Weights of a small image VAE: 48-pixel images.
Rows from block 9 of the encoder of a small image VAE, named by matrix and row number. Rows with one number within an expert belong to one neuron, the router's apart. Each number is 500 + 40 x the weight over its row's rms, rounded and kept within 0 to 999. All counts start at 0. Numbers have three digits each.
Before each expert's rows are labels from the 100 images, of 14976, where the router gives the expert most weight on average: "strongest on" is what is common among them. Only what is clearly more common there than usual is listed. The data: retinal OCT scans (Kermany 2017).
# router: router (encoder.blocks.9.mlp.router.weight, 8x128), inputs 0-127
# up: expert up (encoder.blocks.9.mlp.up, 8x64x128), inputs 0-127
# down: expert down (encoder.blocks.9.mlp.down, 8x128x64, transposed), outputs 0-127

# expert 1
strongest on: finding: choroidal neovascularization
router.1:518461471515558374445473589509516500560530443516493511501507532511544514467570444510519517556522508490444462543470501449476525470404509501567576533491503497490573529504544482490461560565525473557537555528526501556517505446544490442553502427536529510452555526442532566434526460463526550504522530460553503479487543495472523534549550538493433510503531433560527510483505477527453510486529
up.0:516486498532491418478494532493431523509535394523520574489529396468529477522464501519521489468482505522510511503537560504492472466518515440499495445492542612483575459456447567506403540517575514551500498381514518490452523549504518475462501503527528526534497454491503467532503522498493579543556506576471554433488476475499486481428527473527484510513479510492463557505508495591470539434506
down.0:491466438490497470457486583489449507479475538507510442491532504498531567588523517552528552500436532503559485562459465513471537479496550484531526488490592456533475544475536445460471595508500449535504506524434496541572530556480431466520486474415537547512530497468473497422492597541519482476447465447508517476504571488534581514553466507490452539527475474567478551512530459494527447491548
up.1:537557575446480472544510472529493472448435558617495532474492563564522534495411524453469504498508507444507493458421388503498451504471459570488507558486530513524456581480530535545505526508510520457492500493504497512480462515439432537479519571549510488532475546424532466506566536478446480517491480563518472545481464549510451486480514480531550469522460418487507491534548502540436543521534
down.1:498560488434523506527515458477519455490525565483598490494490550510523571446493508465494492527488432488458515494461462487525487544499557548498481506443461458451484489551519528466412499492498496416510530538464480412519489493527531501383476502559477508513484530499507445489493541454486505540470482486537521466517513471471535502465370512526354465558471510494519540525526533463492565566561
up.2:507479520525438463488557504529403478515538544499523528494448552507517502536428524495537493476505538583518577479458451533508525493488471517536559568570459548462452452449470544518529508525496513550500501525453535426479474514548583467529518531408458524524453492474519534548516452453521520544514476463459494508502394586487476468451530450513508494552462488458379523500544499471461453512515
down.2:457513524431502505461524490474495494519477520487487495501426510528614589444491522479526446495549437505459509523569489453544489443471504544469512481427468468468442515518510510468490467504462515454525497508453491440562463443496550491412476545514470526581452528501521496414546506511495506464461547422449489484516457490449526538457485496541422541477530519459506517556407526457535605535529
up.3:433522433475527518552519479468484452528518559576547606526493558492527495530472465512499470515499474479467435488558516560510486482511549446430479457475483478480426495432483557510566483469454485517454512510449580518473474475464539434467536492428540559500499476440448490538507471449478480472462449503515462548425473558530507505546487514541515480552532426513483526504509442567488531613489
down.3:459513454512495458541547517469527501500555488523501462510504491472558545538530561496510438502534452495542541464487494453504450446486490563498502464491409516450509493563481537480504455515476514473506478544493497396546469545458496560396460612530473506583471420491476433452482449497531508561488547458519450454484482454493546525463489459496397503507538507468517544547521492476546601512515
up.4:532522529476454553549512494545502450520455492490499508502463418494512553481473540438418509490545481572439423456596563532491540464493516549516508531529399523467508531535522492460552501449490502468492460450458606486454461504483489429505476423465598582518473539543477515539536484483486484476545504546515473496449450469485510446471470542477516438510535519487487415539482465485524473496454
down.4:503492526445496474515423486532513520519525451528435488504503534558522486502495444475482462523524408495523515523500501424547494483506548504420513509504516480533511478507546457523497497508546553441524546518510472395527499539486557576431475566507502499567508438520583460429588535467530548503461536451524517438580504505459505497454461558552409532490557519511513507534535555422480565497492
up.5:526541511454527572499512514491459417441422489492488551527469480504560463517454534418470465511446476415506548483524567494520552441566499518523506476534471454452564528449480474488531489490540534449492515462493549522520457551452554452504492467478541523487484481459516411553493538495518528516489484551492440417477450514602482449472476518576522435540521524464472436486518461437486487570466
down.5:516547503484434494513517437511492472496495475486538476468512550499507508428518497517539468507541519486459465471522471383532439470508537506448492516429513430475435510554522488499433443446483486454542507498421548402519447524477550584400471492534469481540494518495523528454491491424527491548512476463530472478496452460480517537446445527513409468466493513507431508501511554510551590576476
up.6:506481489498520564567519526426479485494483535469587509431550465442470448531474520445488519448536534504505508470503500557503497458514495439539561521513450518541443561502417498494548492545429604447473526471504421517490474480442509517537488517361519462461469526469536527533449519486535466514530476498480496481521447510523472566496527460491486562560524539464431462529549479480527486522592
down.6:470539472494486508512474563441483403542481484523501448490524497470566507541462552433512417511449397498523504530492540422558440504509514561458518426447464511490468457515519520513511487485481518483506518529494511506548438462536490519467463582564448485526498491489505517469503494485517550527494509424497576471553477424465554492395450518498423503509536509447525489546461556465511608508493
up.7:478490498558538518486489528481522506502457459522472559491543532483464472524496473435408421459468473570478522467426507516460533533538530516495470596527411463421533513502546510508524571508536597485503550462551530466466548497482490523453502551447522484513506498483480522502467494419483538482490448506453454521405486471509517437515453501532529489564504486453514496507477503494575607599530
down.7:459494471451478540473547518518499450494516532495545477505480568560491581494466569487520450445471435470516541476509486405494394478504509463470490436492466482498436520473465454518416422510601507460511441524450486503534522509475578556442480520525475519544515515504472475469518538487526540477511550461464468480492458505536503522434452530498404459513484434524497472504454477503545597576500
up.8:480555478542487513533552548512448483416431493456396556471481510458444480542504462446515489463519510513487511523581494506466476543499574495513487599508495499527431558490459575466499529470528559490498504476476492440455547427472565546517491514551492536505510502529478536505531499464501498421445468500561499450497438503545504443434420514459547478526564451471530473561535454546505574513500
down.8:497560503474499426516501481510530510475517465482486497558529529466547609495522517493484456517510496496506610447514466383564491427515482511482496540454462506477488478553485512493510435556499426434464468550442492406542479497439463510439470509518438531522530537485521496442501523458582482530476519431447526487496498442442468480508448540559454471539481469489524496538539551505574504570519
up.9:517476495474464435443484489472524503418571536524528449534508496522476561499486489481472513505516469460437422536522469494461524464509512497498462470501459523496526553445495580480531482523593527450519506488547451492438534443459588572503548473519479504495475577549460396532513473489477490507522612491471461513520439533576504552530405510527448493516542409473531553485481519477482537505475
down.9:484492502433467444566530533513519486441457589568521493462552512491546528501461471489497435436501464476506549511486492433513473528518540439513466413439504497479483545471522472537499452523524510407519455568482546441560473511492510558399512518537463545535448523419505489508517495566570549485447539481439528467531490424524522479468427564478431490469487477465532508508515536505543524538527
up.10:524482507548512558528515503561464476473503507478521504481481470447455541516476532499510521488614507466485466521503670493453433526500541520499512540461481405519487513506460506495546548549505517365439520501530528485511492474514517498533500517479412533491505488497555500511568583534488459486473486524507514519500503520493485421503519537507398485476444507495475445481512431541530398501472
down.10:524492503483528482507444536518470497510482536504516517472458465515484532532555491569489481519476506527499489527469455528530523514478464528502581476535539492529528513489470439469511581567460459534452519501536463429470491522526518486465532449536437549494533576416465465487468503432537507438567502494486596520510513476487526592480471537462459466552542482543511578471469426487541655560547
up.11:495479511523482465487522554488449473438491473519483565428531441526584546455510511475413501457567488519451563446530435489503551524537471541465512554521487498521508453524494522497478503470507490488464460507446569422456501482520495440459493502403457562508430441480510470488524502478468595469476463503416477526548476550503497460563444515448450511499489542448533528579531530476565521555454
down.11:464531532486573482488507482504468461499503514473530478454491511477603566490474486409511456543523464508487560464472498440567480500542563545474527420464531491498484532507496546545422409481526523517560532495503449435538451500533537544434436505451469500591466529484514501479488530531477541459482492501512519512471475507515502502485477484506433498460533480495518546616514537500483633580538
up.12:498555508500474540444521489498562542482459526508527510531489476476469497471502454532511481482544430474422477532491524579469472513503509508449521514476456475439499523495526495487579574446521536493437553559529488516441540498478532470521514455443517527516475559490500498584567515517431608449512403527450542438506517549517528541546406512466544464543535580499466467462514456528511550491583
down.12:481493499496533476486568517451499509476508482530473532509480518494518517502426466442521437519483469417544552505459533499513481461514463553437533474494535468488468480583479488563471478531493493455555503548519473423575510519524509506373493550493511487490483505483536470508410494448496491520486523470484530494550516463457537542433431552488382516564507503430442477471489509510582558610475
up.13:472501537469533377505514521377547502516527593434376545521448546590499470441486496501481462501518525498507496515504516469514542505515475506520485469511491505484482493509519456496497552429527495463501524525552478490537447456473527523456482542480567489464481479496454493432469443428516462493456519441536498525575475489512528507509483500463420467510585513506528495565479527482573394498497
down.13:503471509496500546526511544405486512450564480502563542540514493480573495438525432448534493542475447517533535534498464454522427518502530503522463500454414484491470504492485515526461459494549476477501547522546483505565529532533573558475499565540457440537526512548472498467582483444480560503538479508564513456481463446517480565427517503543471521487529480431487426552544539496439601567485
up.14:521481507463527541507541519515523520474517510513464453436520528509529487500452522490443504513457417484476532596593500478458467460407548501442506435545529441449501538557407514520500472508525508517499490496500538468436482495453561553499556489468452474500521595526498444536510590406426458515578480518519539564539427512512539493495515465496504463555452480545502467522535546513491543468521
down.14:499514522434524471481511482438435498472534482580479458479454564466565550437451532448521471453464480486540554489482491412499475491478511537476556455494531505498442487530497432538475491549484443450489473488464465461507461534472567550462515547508492459509497490516533471500495543524508588531530508497483514478518453479572574508478447525543371490501454474515493517518540549426527601580558
up.15:522514556478522546485510498514422480414575503492531522527506540427497491498469453428504485491470444496475528464467515458475522436532459490535527518503475432464458560482555478484510459487486573488456479513464450542567501510535519493443538475460492529597457563530500439489513531533492530525538464506488479506404499574486468456454469466474601542512481483476548404435507488544593471551531
down.15:469470466519527407488566463479465500538479457563562540531452511461618465507476543525545509502479447529492549477499471459592467480488432510509506462431471461416420480552429459459574481533490474520500535549501467485546478459501580546449499460505463513505507517423491477513465522482538492516495542457530547489526473477520518525431459563514476458607528522474523535492453535529477540479481
up.16:524565555499506472567509517460537467474514567608433505535523512510377453464508491454492497463504480479479467460538533501534511467489538505477526532577545484470537513522432536484529555396518526511517534436491504471467563497470485507479524487484529500506490461514503462532497488430474512577433455558457506495531464513480497529520468574419440455430579513458531480504533565452494458515578
down.16:515494510470514454452461506487597457530476506498551484493488523482580537494576513506552510491509536449500499526519520486483492483478526533458552439460416446522470483513528483484549406491485493544483515522504492534486544545475495548511459503512526504500503482406508456454457538478559512516471539424545632513433516496514471509520529492419429533535529537479468506494504431495484655440475

# expert 7
strongest on: finding: normal
router.7:470518485544480486554476528542436523457502415450560495491467457471452515462535457490534523544548542549494449513553430571520490514460461448528555471472429512589539453472534522497503502525443545542486504546501462513522431512499519547567465507506493443505443523512534471490550518496542487456571536456479537571480526546545466501466593470542536492469460494466480542512489463614516491515404
up.0:570551451479509542516546527495540495473468518484470501547519499533439476499481505437544446497509509522445491490438445529459553447474494501493469560526416520547435518429507505530504453416522492493551512502555451459474554514492523528447490488527439426499480455529467485432536500545470475588481510567511540539625504602523543494471535504548524523545462464529518525439483559478544521562509
down.0:433493475460471516478499508384528485503576455462519471532460513432485560450469440505496470504480510502484465464444473510523514538496532461483522533432438481537551572515511527457500439465476523498455488455480530502427490441525544508498490499498454528497432504532474496476600505516496461506470469446544411514405470497507613483497453485505474500576551503553471545512520521516600422493519
up.1:520474528579480494510540521505520440497478488496520527474472496473498473587436536476489571523533407477404542448496469543479575450480528475515560513575507476443476535475501470510520471499549535483542494510469540518481473461453526552507582548498524482546448507499522534537445538483521489457489466533482555453473493453547470528454472561535583492428606567502534533540483472474519526494390
down.1:459519441517525452490507476496571439519497520477473491516459542425460496531509500487477519504449520456469489443479469510513531526500435452427476543419482526505540580507526470492509383551474541497432541485461515477450449527476486521508485510480471505493425500500488490448487518482494536486475554479486423542459478537540587476438416514505509482498531567483497567570556506499605385519529
up.2:549480499509539575478486576498466534522433576423533487450437478453463557527490602481487495454539522510451527504486579503466440517537500508491544518522486467495458488540465535507568511547592477439500518476537539432473494431533508503520530512484455499560546563471478519501498511514434453484450511472512508498484520538454524490530498513558439518519447498463509502452548462508533477624399
down.2:530475395551528480433492486439527500505505519488459536543474436444504478577503448504449534508466540537519466384444486534503523492548424523572427506506548508463527532517482488521518455494424471536495543505465461552447540512511497492502592510543553552489489575440443525480498532482461474508507514491497488486521513607542508518479471500503528508568485460535513578427512484544506471412490
up.3:475508481465523518450524483465450537530491542486525413507520543514468551549460522507503503460459497462516506514471538494464524498510535529477514517476464453450462550507465497525551573515527550456509429496492536405513571519444524521449483502446498582562499499510512441452575518465518457564446494488447498469480489496524536449525456540488484518486513490505500427490558569330517455579563
down.3:525491458530540570455508509518524431531432604507535563518495606482632484515474536493552479457454510475489521521535494451485525465498531521502488537506544500475442426513507487471539562503554512547535528491496469503502516448452527511510481519501496506490572552443498477492480518484509423516496495468492611457505494493445541528603482529423478511533535542545446468458541537451490581481512
up.4:509506523503544598541508509553523362496529549485491525535525443555389522495512453506508517500527516462499494409520382514555590470508489505519476496498428504485405508522491381513449511512420491475445512503494471499498467527462518498548487493492469528478441466514606513500461537539482517508535518514515516514493475522529478515454472565535462504525465550466538462539464542502513478503512
down.4:514422504543441473517504519521416480496476390494592513503480423489481466530479380491463534488459536537468473452519485511456478532476453454472451405498534505485497547476461531487451553498495476493544486376489525506452498516532501450459463502491445506478543487508516456502522522518461512507482540517510491413525477475517434487412482432602567495516459453492479472538489496542462526495496
up.5:455455501450466563457492468520564516485464490538483512538433510513524515501535579569453554519537498472503511446516505562447441470528506560470523460504446482453537502561553520482484579521497502439476451472553473553452526555511494554526529511504455508509559484541468499548434492551469459510411400555480469531483426533564563481461530476536558446543529493500454500513492466451527465577467
down.5:422557526493493496499530520446595476544539529472470477526428443460422522442518464474455499475498556524479455440485504484496514497490439458509487546438484485511514516513527507499476410484412471450429496501473533521481482519515408486508444530510451509512417516490442558491518467473513502515496528511504403546461503544507510511457468524524571500476547501540455572522476480557613412523472
up.6:541488509507459573535547527466482463498556470555495451483530483462453499453513500489416556491512496523503444482477440551544553484477491494540525560484433429419498594459498494449515522533451563473476548539497431461418470508475593561475536462491564428519446561511552505471501446534427533529489445526426524469459516518531473488516467495523560505498590511479546488500492467514509533528501
down.6:438447484491527492463524519543569501474558558446496446433455516493430498491513469452511456497491516481507536448454423581477502546516480456479523542438454449512534459512532451485492473491437484536460516501534499472419482479479520453545455474469513505513488484517488554521527460467499458545465528483514413524432470519577559557435416461502548548547482506505468557580511513482626486495518
up.7:518497536548438505532494492470564471482541483457456510513478518466486492539475464523427500517533540471457550402512413538491465457486496453468497581490428497500446625470521458500530449515504538527592553513435529505428453524472585534490529536520517471477504455511497481477493464478458540508472457523580484544493488537505540460546515480479417463550460540473541501456527508539517543522401
down.7:411511485476480483483539508432564475487568534471539437513455509457419565533484445521467477415516555504460516473507546547502491469501549437506444509441493500502571576497502468475509435505416473529475512470491497495495534516463457503540518509545493507501435512486455483445535473449491434476461469488484409535469489532508599488448435513456557526466546481494472524501529503499601434475566
up.8:547473532476517595538487535555525488480515498539443508567460431540450481546456546445425509496573447477479466466532458496470538497545466512470409455515506514482448552510450459453520430515478508457504495470463492432527448533452500496516537524484461448527418521489532493516443511476474480448471470558518531485503507513585544521481470544594476481484414426513436530528465484493575477552491
down.8:499494414527449501466493545450464483527590449513522406492475477555467529447504410490492486494490478508471501463491497515489499491488540484543504540474509458514548570478545499524479416463392469501551527414458459507531517530505477487493460518561460448447457516463484535512550556522501565497470446466465382522482467534577566490420483534556532510490511511523498517490511582520542498468555
up.9:533520510506390450512528493492429448432563457509480536528544501517558465476499488492483469512474468545475582453547497499505568439528394475502445528559476532413452498414525463504441518431563533494535507522500463534498483532477523534488544575501554518525465477529495487537462477461476511518567471482475553475491462483529507551481519470548611433504547512458521536566542526550489503492488
down.9:496470482461468525517494556534503503479494503495528549512556422558523487479433442480434536549485501509472452488474510516451493534541455505532483528510410476588579527441446515509455483500515487524495467484454526469399521493498470436490548502555499449497468527501474489490525507513522497488470492433545456544474458628476642513431438499518517495565481497547488486553528490546554434481523
up.10:537514507499463496489566487476485459511517512447561468543458412530515488548492526476499547540487496465497511472539449502502497471565510540523532542515480535455498571540523466403496552474597567526524490488451497523561500472525566482513609473478499535520508534512472499562481472468493553550578496540501516558494516487529580504400509514460510448543538548457522372554512542453529518527459
down.10:478476438446517456476512467436545498505492552501504463483444526460439584571572498469468480508516496446508487462502531506477560500497498497484538522397416479531515519543515439564471480523455471481452469495457544510491495521484441481513464545470503494495428480541433477504513483521505506443543475429531383532431481546572578533487489534450556522517521508505444524550475489535594423489512
up.11:547556504523511515454544540478505490453501577448440508469467489524565427458466432399453525458495490518509518533553511491482570487557427578477498544496441506467499508513506490431509560575516518434482588567576535510456468477510520571431545477489554511550499544487496521450483479469473432514549492447481506497490524484423567535532474404506507502537544509488492465523468516495485537498522
down.11:479522476471518462462488463411518481483523538467533478537509552498473546533558492518464496490458536513479491445540456515535523534506521476521422551396452477447522490460484459513499438505374519482507460460463507487393491469490471471509537498496467471508440492504448503540522545534436488515518476484458423532423504529470594489395464487536533462499477547529468513509538491456617454493506
up.12:531472525570497481562526483452538497508488560477502477475470478478486470543444576468510446501463540454510575471470432534539520432461530542518572538502473543420469498490542511462501531455472521472473520483567526529415524565570516462487448513436521494465489495491551517501472430525434473588515550548535528498436508543526575466508488443469533459529487473525548555508529462576541427501560
down.12:445519475496500487477556448446572511477551484525480479513476488483447560533518478456499509468481488499489444441463518462495509535499561458475457527403513454518556522511550475499489431526471498487465498476467541503497460540491501491466492545512502486531463539449445484490548517482437485538530551491490379575471519595559599551443455530538550493474543505510446548543466512451615430533489
up.13:466486460490561572485587538499507517461543519402537448440447486495539481544445534451548471551536477516482509490480534476557492521542423455483565510514492515567490497551510410379478533493550505473484505528510388461462465478491467524425527494480507478487500552481470482518483456526571532534473549464529478510583517532489531513445494493503484527552474477494535498510535515485607495564472
down.13:462464442502507499503575495410542542467557519541491478532440469456471500489545501458479487498481551536506488448476498489601511477531501457491497520462485467551538570552502452515504443507483581545496527553450491521476454516515442438522511543505470501544462527486437548543490496464457438502495534431550419537442473571535590414483466528501507494526507515523420532525515481506622466505507
up.14:507450551561499564522533481401572397525529544528525564492447485513511470505465483487459516544512555527491495497494480528492507486534456487486449538487440515480543502526512477523463463533551555465499475531560596420464531528514511549446470530475488493518546527550521543591498508525477468487404472479524520527480487488515507486539450577396486444519533485529562477447568572510440502545491
down.14:445506494484530521448551516427511559463544544526505476528535558472402557550449442492481496486456501497473511424511518505507521499480554457455473525409494515535481484482529501517441409492425508518510501488494501505474495489501467477567455488492429503514439531517476541537510433416472505529483483458482396565477467488579579508418490550506518483460537487524516508485497499494623436522481
up.15:568512544509501503533445507486566474487462543545486582481507477502500473470473569474381538480547455468477481457507472571532513517497390499545532473540417498469552502541460465426565517468467517538509532573540481495453465547462551453501598476498541494525472543469513521484507463507501501453427452473515519478502518556506543532542483535491471496545440503448530507443472436500513505536400
down.15:422458560437478459521553514472574510493568532520503468533455463483439514552504446479527511466537524500600531444491485436492496436490477429456525489379519480493521532492493469525463394491444482514441464403454508494530473506501489464508504507509524469538528466530500489532494470478504477514557501408497427537465515475491562460468441510441511526466485521543497500521504479546591442457460
up.16:603529512457501579519518561525472556472505496539549488519493551470449578502472587445480467472505468504458520511500551504481492487524513498516527599504466452461461478510509511478534480502603534409470506522500505427479533574475526520543498505507463520540491553506548473524508515511478470492512455497523519489470479584464531472530520530499669511480460496502506506485485488429561561579534
down.16:469531477478475515488562550488575541504520538511463461473481519488421513533564536468485472496452491418424504437479472555521550508510474493511473591488507459520536482541471469510485445497449533524464480459477559455483530515501505498476546467512499494572479536513515497451500497458466488511459550470481418553487457530479583471445473529487489565474544496507498556500467484450677430576509

# expert 0
strongest on: finding: choroidal neovascularization
router.0:487524561477474506506536522468544444520550463553538514562445538530466483564518524554477542485480485489554463558522545561424423459489475531451550517536455517415464456459477496541520499437487569518562468506445524505496553489461610427573495487513476553537479503479507456547461439434485524455496552446484540493464564496464453453575449471449503484488472511491468516531479502450447516517516
up.0:531530475531468519506534507500520518460471507514469504375485431501501481488509427465544489486540501494453513542465472533516502475473469442544532540512440444536542511487515496453456495464513558414557496469451460496458511521533542568425519465524542485478520483548594438473474466479465430554374453507535556499522527519516503468515532400461530502509461516525517486439573439459500543551540
down.0:473485445465463500512482533492447512454518580476471465509430541543392537489533524518558472490510508506464495447507504419566526485498551515504476533545537504475457519490531576441512378467480559507539513560462532540489429541541527576603466483501494476541462449499481507491452484486469494508509540460509444519484548512501422468515437546496507473514532487502516565521532422527553407515521
up.1:516413517506550486431535567511404448477461511503528561414575475493572511447420540470484502512535495512503513468484505533425514615444503500505491511516529520531473508567491452452505530501470495495488477525559479430511442534547458512449466540551484448478485580549502568444480539545439514533529483506587453501535506518516489505487463512530569550508497416546478495474492486475539515521517
down.1:497443459499467519456537521483409512485538536492499440498460560524430495492519526515522512498478467474471449478504552467509567527433527553479498551491535437488478465540502523517473415476466476588494520464447478501534511542481499519627474471535509545468510458506440458433476536500458502477525529421446409522504489507497412439510449539493481497457486531478440578500506477463587465434544
up.2:499506503480412491530473523470478481493512506509500531484516526445555455513505460477502497494437487479497521507541533491393565484504516506453522522503526456494459491470537527503586349502516539535535508459473464495499493473493512509544520515500583495525477512524553508496527549478433481528543443439446566436460423508524500411520487437488558447490564508471476502503581517355476504475497
down.2:575541491444576460469595494567494507512518512512500441487568449517468527495465441507496441466510455549462501557477517572546495525521468480467503524607452528546511499495469415513531515519509526507475468553559462467460443443531451515417560517487523453524492453548506499500443408435565517439518511546522511479512463561460493522522523501515515499457448499490597449518479507540466472530481
up.3:562482491465569510526436474492505488582440517446507525508492492448534531456525565505517522519503500578469480481567532543456486484472459504467505481501441478543475476451478457536470531503519587478464532531491474478452403507520599507548457465457524495515469500490440474504516486468508465459459557582426545615403541561521496528485488467543540524557536537525476510488537465492565516446530
down.3:520461416501564502509499546516425500427545543492537493550501511541469525508542524519493505471517490448455491473441514474548538457490541552518450575530538406448493478542489492488511428533489531565521472466457505521514455551480458528588477492578501513452461494522521511498458531464505525551473517361513459544488508543497413431489444543498513592458539461490465573497504509490535470471512
up.4:550530522513497514567515530480545461479521535452487545469562503532491457497459512448456516486547501474475455542475519622516512455463524450449533348484439495470396536531553490531493437578556409467475530487545526555494447492480497499437461493496512528559509486525513543452459495538446490512495542481463537485443506558445519489452519521549550508502494497524491521545463503485485460425478
down.4:418500461460471531485523516464449486482591506488507549554471560528507546507457520518532495500470495513503536445472560424467572472533500504530483524443541448498487514535569502510501461506450478574447509493516508513505430569513469508579454503531488526435424472498492480498404541496502489507484536426485430484473494522528420453487420499511473516502466503492415508486562425494618479447478
up.5:537429428565538473480437559526441527566466443539438517431463494483441514515548542509505576519499530569497473514525513529463502548470534454552603482567533530566536520494458491480502499557469472503504558521522484512476531463558451475523478490550453511454523501521481553543552512457572487520446405564516496499513490517470491542503472480513504501533491477543464450476526463592484567431457
down.5:453486517545424566498525465501445470539542505478525483515416506507470515453502465531558514449549556471458493498535491482495535540482496538453472544435504464447498501567552539501467404519430494575515478497510505547496535544509510504537463452518516517504476486483449476488421525506465447519425519420511462545465485488508399435417411601530516497493530496503487522481494451542532422550535
up.6:448410474560511579432493497471494532452509466457485474452493497446486493449492482479470553502513441414429592416420525456473425484460474460528519505516494492540552572461479513405495458476468483486517500515524502572511529524587618472468512488501483447495528503517439491514500518486457457585549486509459517550505482518522512492475530509496438482509589484518525494510537492498549463522503
down.6:496480417470472515565524475516498502496547531480445481486439565501502517495506476547480532531497531462504528451501515453512536511515513518521513555494530367532427490508508539543475386484518438508571452533458505498500507539494528506613513458455510478510466549492459476510428537505522504492477564468527431560504543555520419413486423511430461481527487530471448560466511545524554459471516
up.7:567525526530529551490487529452467609413493502519501537454491496491488445496531517477497482555582492561434516449494518582473497551460389454459574562552456526485567560493530483439502514502551550486459521534541472433395480454532498532481550519531581498459479517495480502510531472539487525484407474493507511477480461526507530501505552463500499488478511489483552473453446448508519533538451
down.7:465504523545502524481523538485417525448552469522525491465499563453462526499461470483501527508525493523449496515485562430507505503519459516509507564538486468529412484550496465485461391510507468505447467495468458509506478572560477527571480489491497463514553427500448514503464529500465451534473496445475514454429469539492431451463385570535505558490436529501425573475531427527548432528507
up.8:485453501518523511482513530467450505510469470487489538529476487497487485516489474540455557532532462501517478491419493507479535557397466574570588452592496581516482520505431520439495556496510492450544570562554505439506462539479542469459475474512499533498530524477517531520485476538527544440460462542575505435529491476525609471486439472510511525534495496397598456524448478517479506505539
down.8:456501500512493513446550443438397504494544490501507460478504530503469478477470478509512537528511518436464508489515520446461581515489535520530495509492549460531432503556462522495465381477410530499518461514468529521549478563467468494650501473502466499486513461474477497519474518508543530542485479424457419555469574486529469478472435552474507454520538516471488589444484492523568448544505
up.9:539473489473508536533467506433511432540490574520469416427503494477466548508444479416507486502506546530458483508502570551472574482463492448521579472496537469528526478431484493499473480478517560482497498520562471469493451564480557491452523512536474517515524540500478516501529536524444449525444517443466455587518480421446576458493503449558445568471425510502563486516501471510494599539470
down.9:442518498475496484537491482525459545485516495525488507518521580506478595469502474519518516498540518546457484512483523429490513525495556477491484505466479482493513481502552493475472418501475533592487480518462525533540514551510534499634520411477505511537505488523481545524438584498499490540518582391503463540489519459454451389506432544493472553462520480485462550523547495432559403478527
up.10:425456416515561548488489512561554521518417611479503463527555474489476487554562488469505490571522529478484563531416472551492552527475460417486521511566469478575500523521460478521517498491552423445437498483495555553467550541573547533535528512520451523467481498494512523474478529515465493478477462504518600514451475489468502525539525479506505549487417530506506502454494461476480525494413
down.10:482449504506480539472518484507454493445554504501532485563465525536496529447514542489530484526546527471473506497522496433507498482518512501585513487479501533457440500503504515486481428457518519560518471490425468569521500534496472531618497435483477527545474521548475543445434570487418523468508526448453433532481499501553420412531352500481456496505509494550486494479517497465534416422495
up.11:517524512497445455484506500471462534506523388502415465503498506518487453491478488506466494469512509479511482413464557489486471521497494500499496498502489581481612506499454510510540615440472495549531481445488541447486496464469468459336505491491497495506440479458374498480534451484476542495512466599496453467527473498482495503552497514455445499526500518540505473553446529523447543516515
down.11:487507546492450434492476449545454511526480439525539496495533524521503479511485402514511487491478509516530499394467556444439473490538463559463514536522426508460560498435476501497520500497550529593468524423440527536461521481508448474508475487488518512472489488478460512525511562559501576502441464472522536486449468504524516442506577449473558504468509494519510439512533563534371531400525
up.12:448472495522572453431512496437534461524499463457458504457478419468510520549425539565471509551485433408443466523487571488546485461467445565537550469495524463472520463467466539511514530510490492471472519479512530512387512434497575513516488472531488485521527518532477542518474484488443443475550594467501457502525491505455449519479483597514493513557526473408501513487458527510509556461565
down.12:470486474531468506426530513503520514449575512508464492483461542512462553437489498466544479497511504443443488496486524433545541493460461536473458479500517461538429501519535530509443403505463483588459464464493511480579466586500498511578494499473481483512487531534441509448448483446537519471467497412506471479478474512504415425485464522516476476467517550506464604446543479533620473539542
up.13:501521519487462524507503512394447502408530505528522543547530497526549438464493499495481465497463480479516513524553495525475515476501446484493527522504556551474510474448518443507512455457552526547453502528493412475454512519515524530564510512492549481528482495531450490518499414441446499492509444376482600529500447489499483468519537419493532365500518511452507598581534503510482517467465
down.13:556497468436484428547547508551515568503484463588460429486545440539450525434491450483505457497510482493493462435515511502512550517513486532464523497551451520527560469474512507459524379479490516445414488503475476457501489473530492540482522513473483498473449446588503474501474441531541628481514468513512472498517419525465498435528472501516494504473511475439547489520517546485392437467505
up.14:497468466581485466512514536522493470507385522479525522438459558454514473510509521467452495510505521559423539422505464528492458427467461452473444488495464475479458467533514524463471520515495559455493522504497493503502545487508573553560415525557481519438481445476483566470474510485573468479501444566529562452513491549491432583512504467544530504591533502472552544551519418487561487499482
down.14:508496475485474533501522500500496516489529492487518457512478460544472526461525559468504492504498499496500522449490565432531492479450555554532478486522508434489474472529539545485508412561501498554402491478483515518495491511504528535626523528496508447529542530548485509507527502460484467535435584432479501544423545497505456410494406520508515523435511465497482620522546431452605452456478
up.15:549444468457500502484464477473551493481543439506500520510458484466532469439427516483464525581473497535482515459501507562460516448499424436501490487496481495492563490488471512478534597460563498455557428496542466578424470510459549557474569423572541471488456536500490479525465549485465522531401474534526471444513463519527498459496476526551493576508440508543567462452468497500498521421486
down.15:478522495469484565501489496520435547486534527494490465460440494471430509448490558468521524525534566505428499515506489459537591486517523536471509539475569488506446539502509499433509381499456473558529526514481502530492526499509540469594471498496491485489467449539471515494431542467519553487454519409537493542509494480519442449462461577484462534518515495525439563491521451466632404486488
up.16:553464479546486488499502484523595459468500578508498467494515446455494530506466563477435445573523534492476482544540508512484537527411522491404502518463497537610466519510556481525533568534474441480440543546497507476421552493562533499516518494509457472459449514507522543475542436492492479512436554549549438514467469486506523576499480529548563472546561436509505486468513474558528515425477
down.16:447495467497489522514490517454454566515550458504542444498445564486463532451557531480523525503505582490525448460491517418498555507460550513525507552502523439499470505581528555417466410469461454545460505503447535479471491528524490477587506530517487500508501461530428506490479492490475544497478491397525431520491516480492468407516466562504481525481555552524406587494492468544549437508520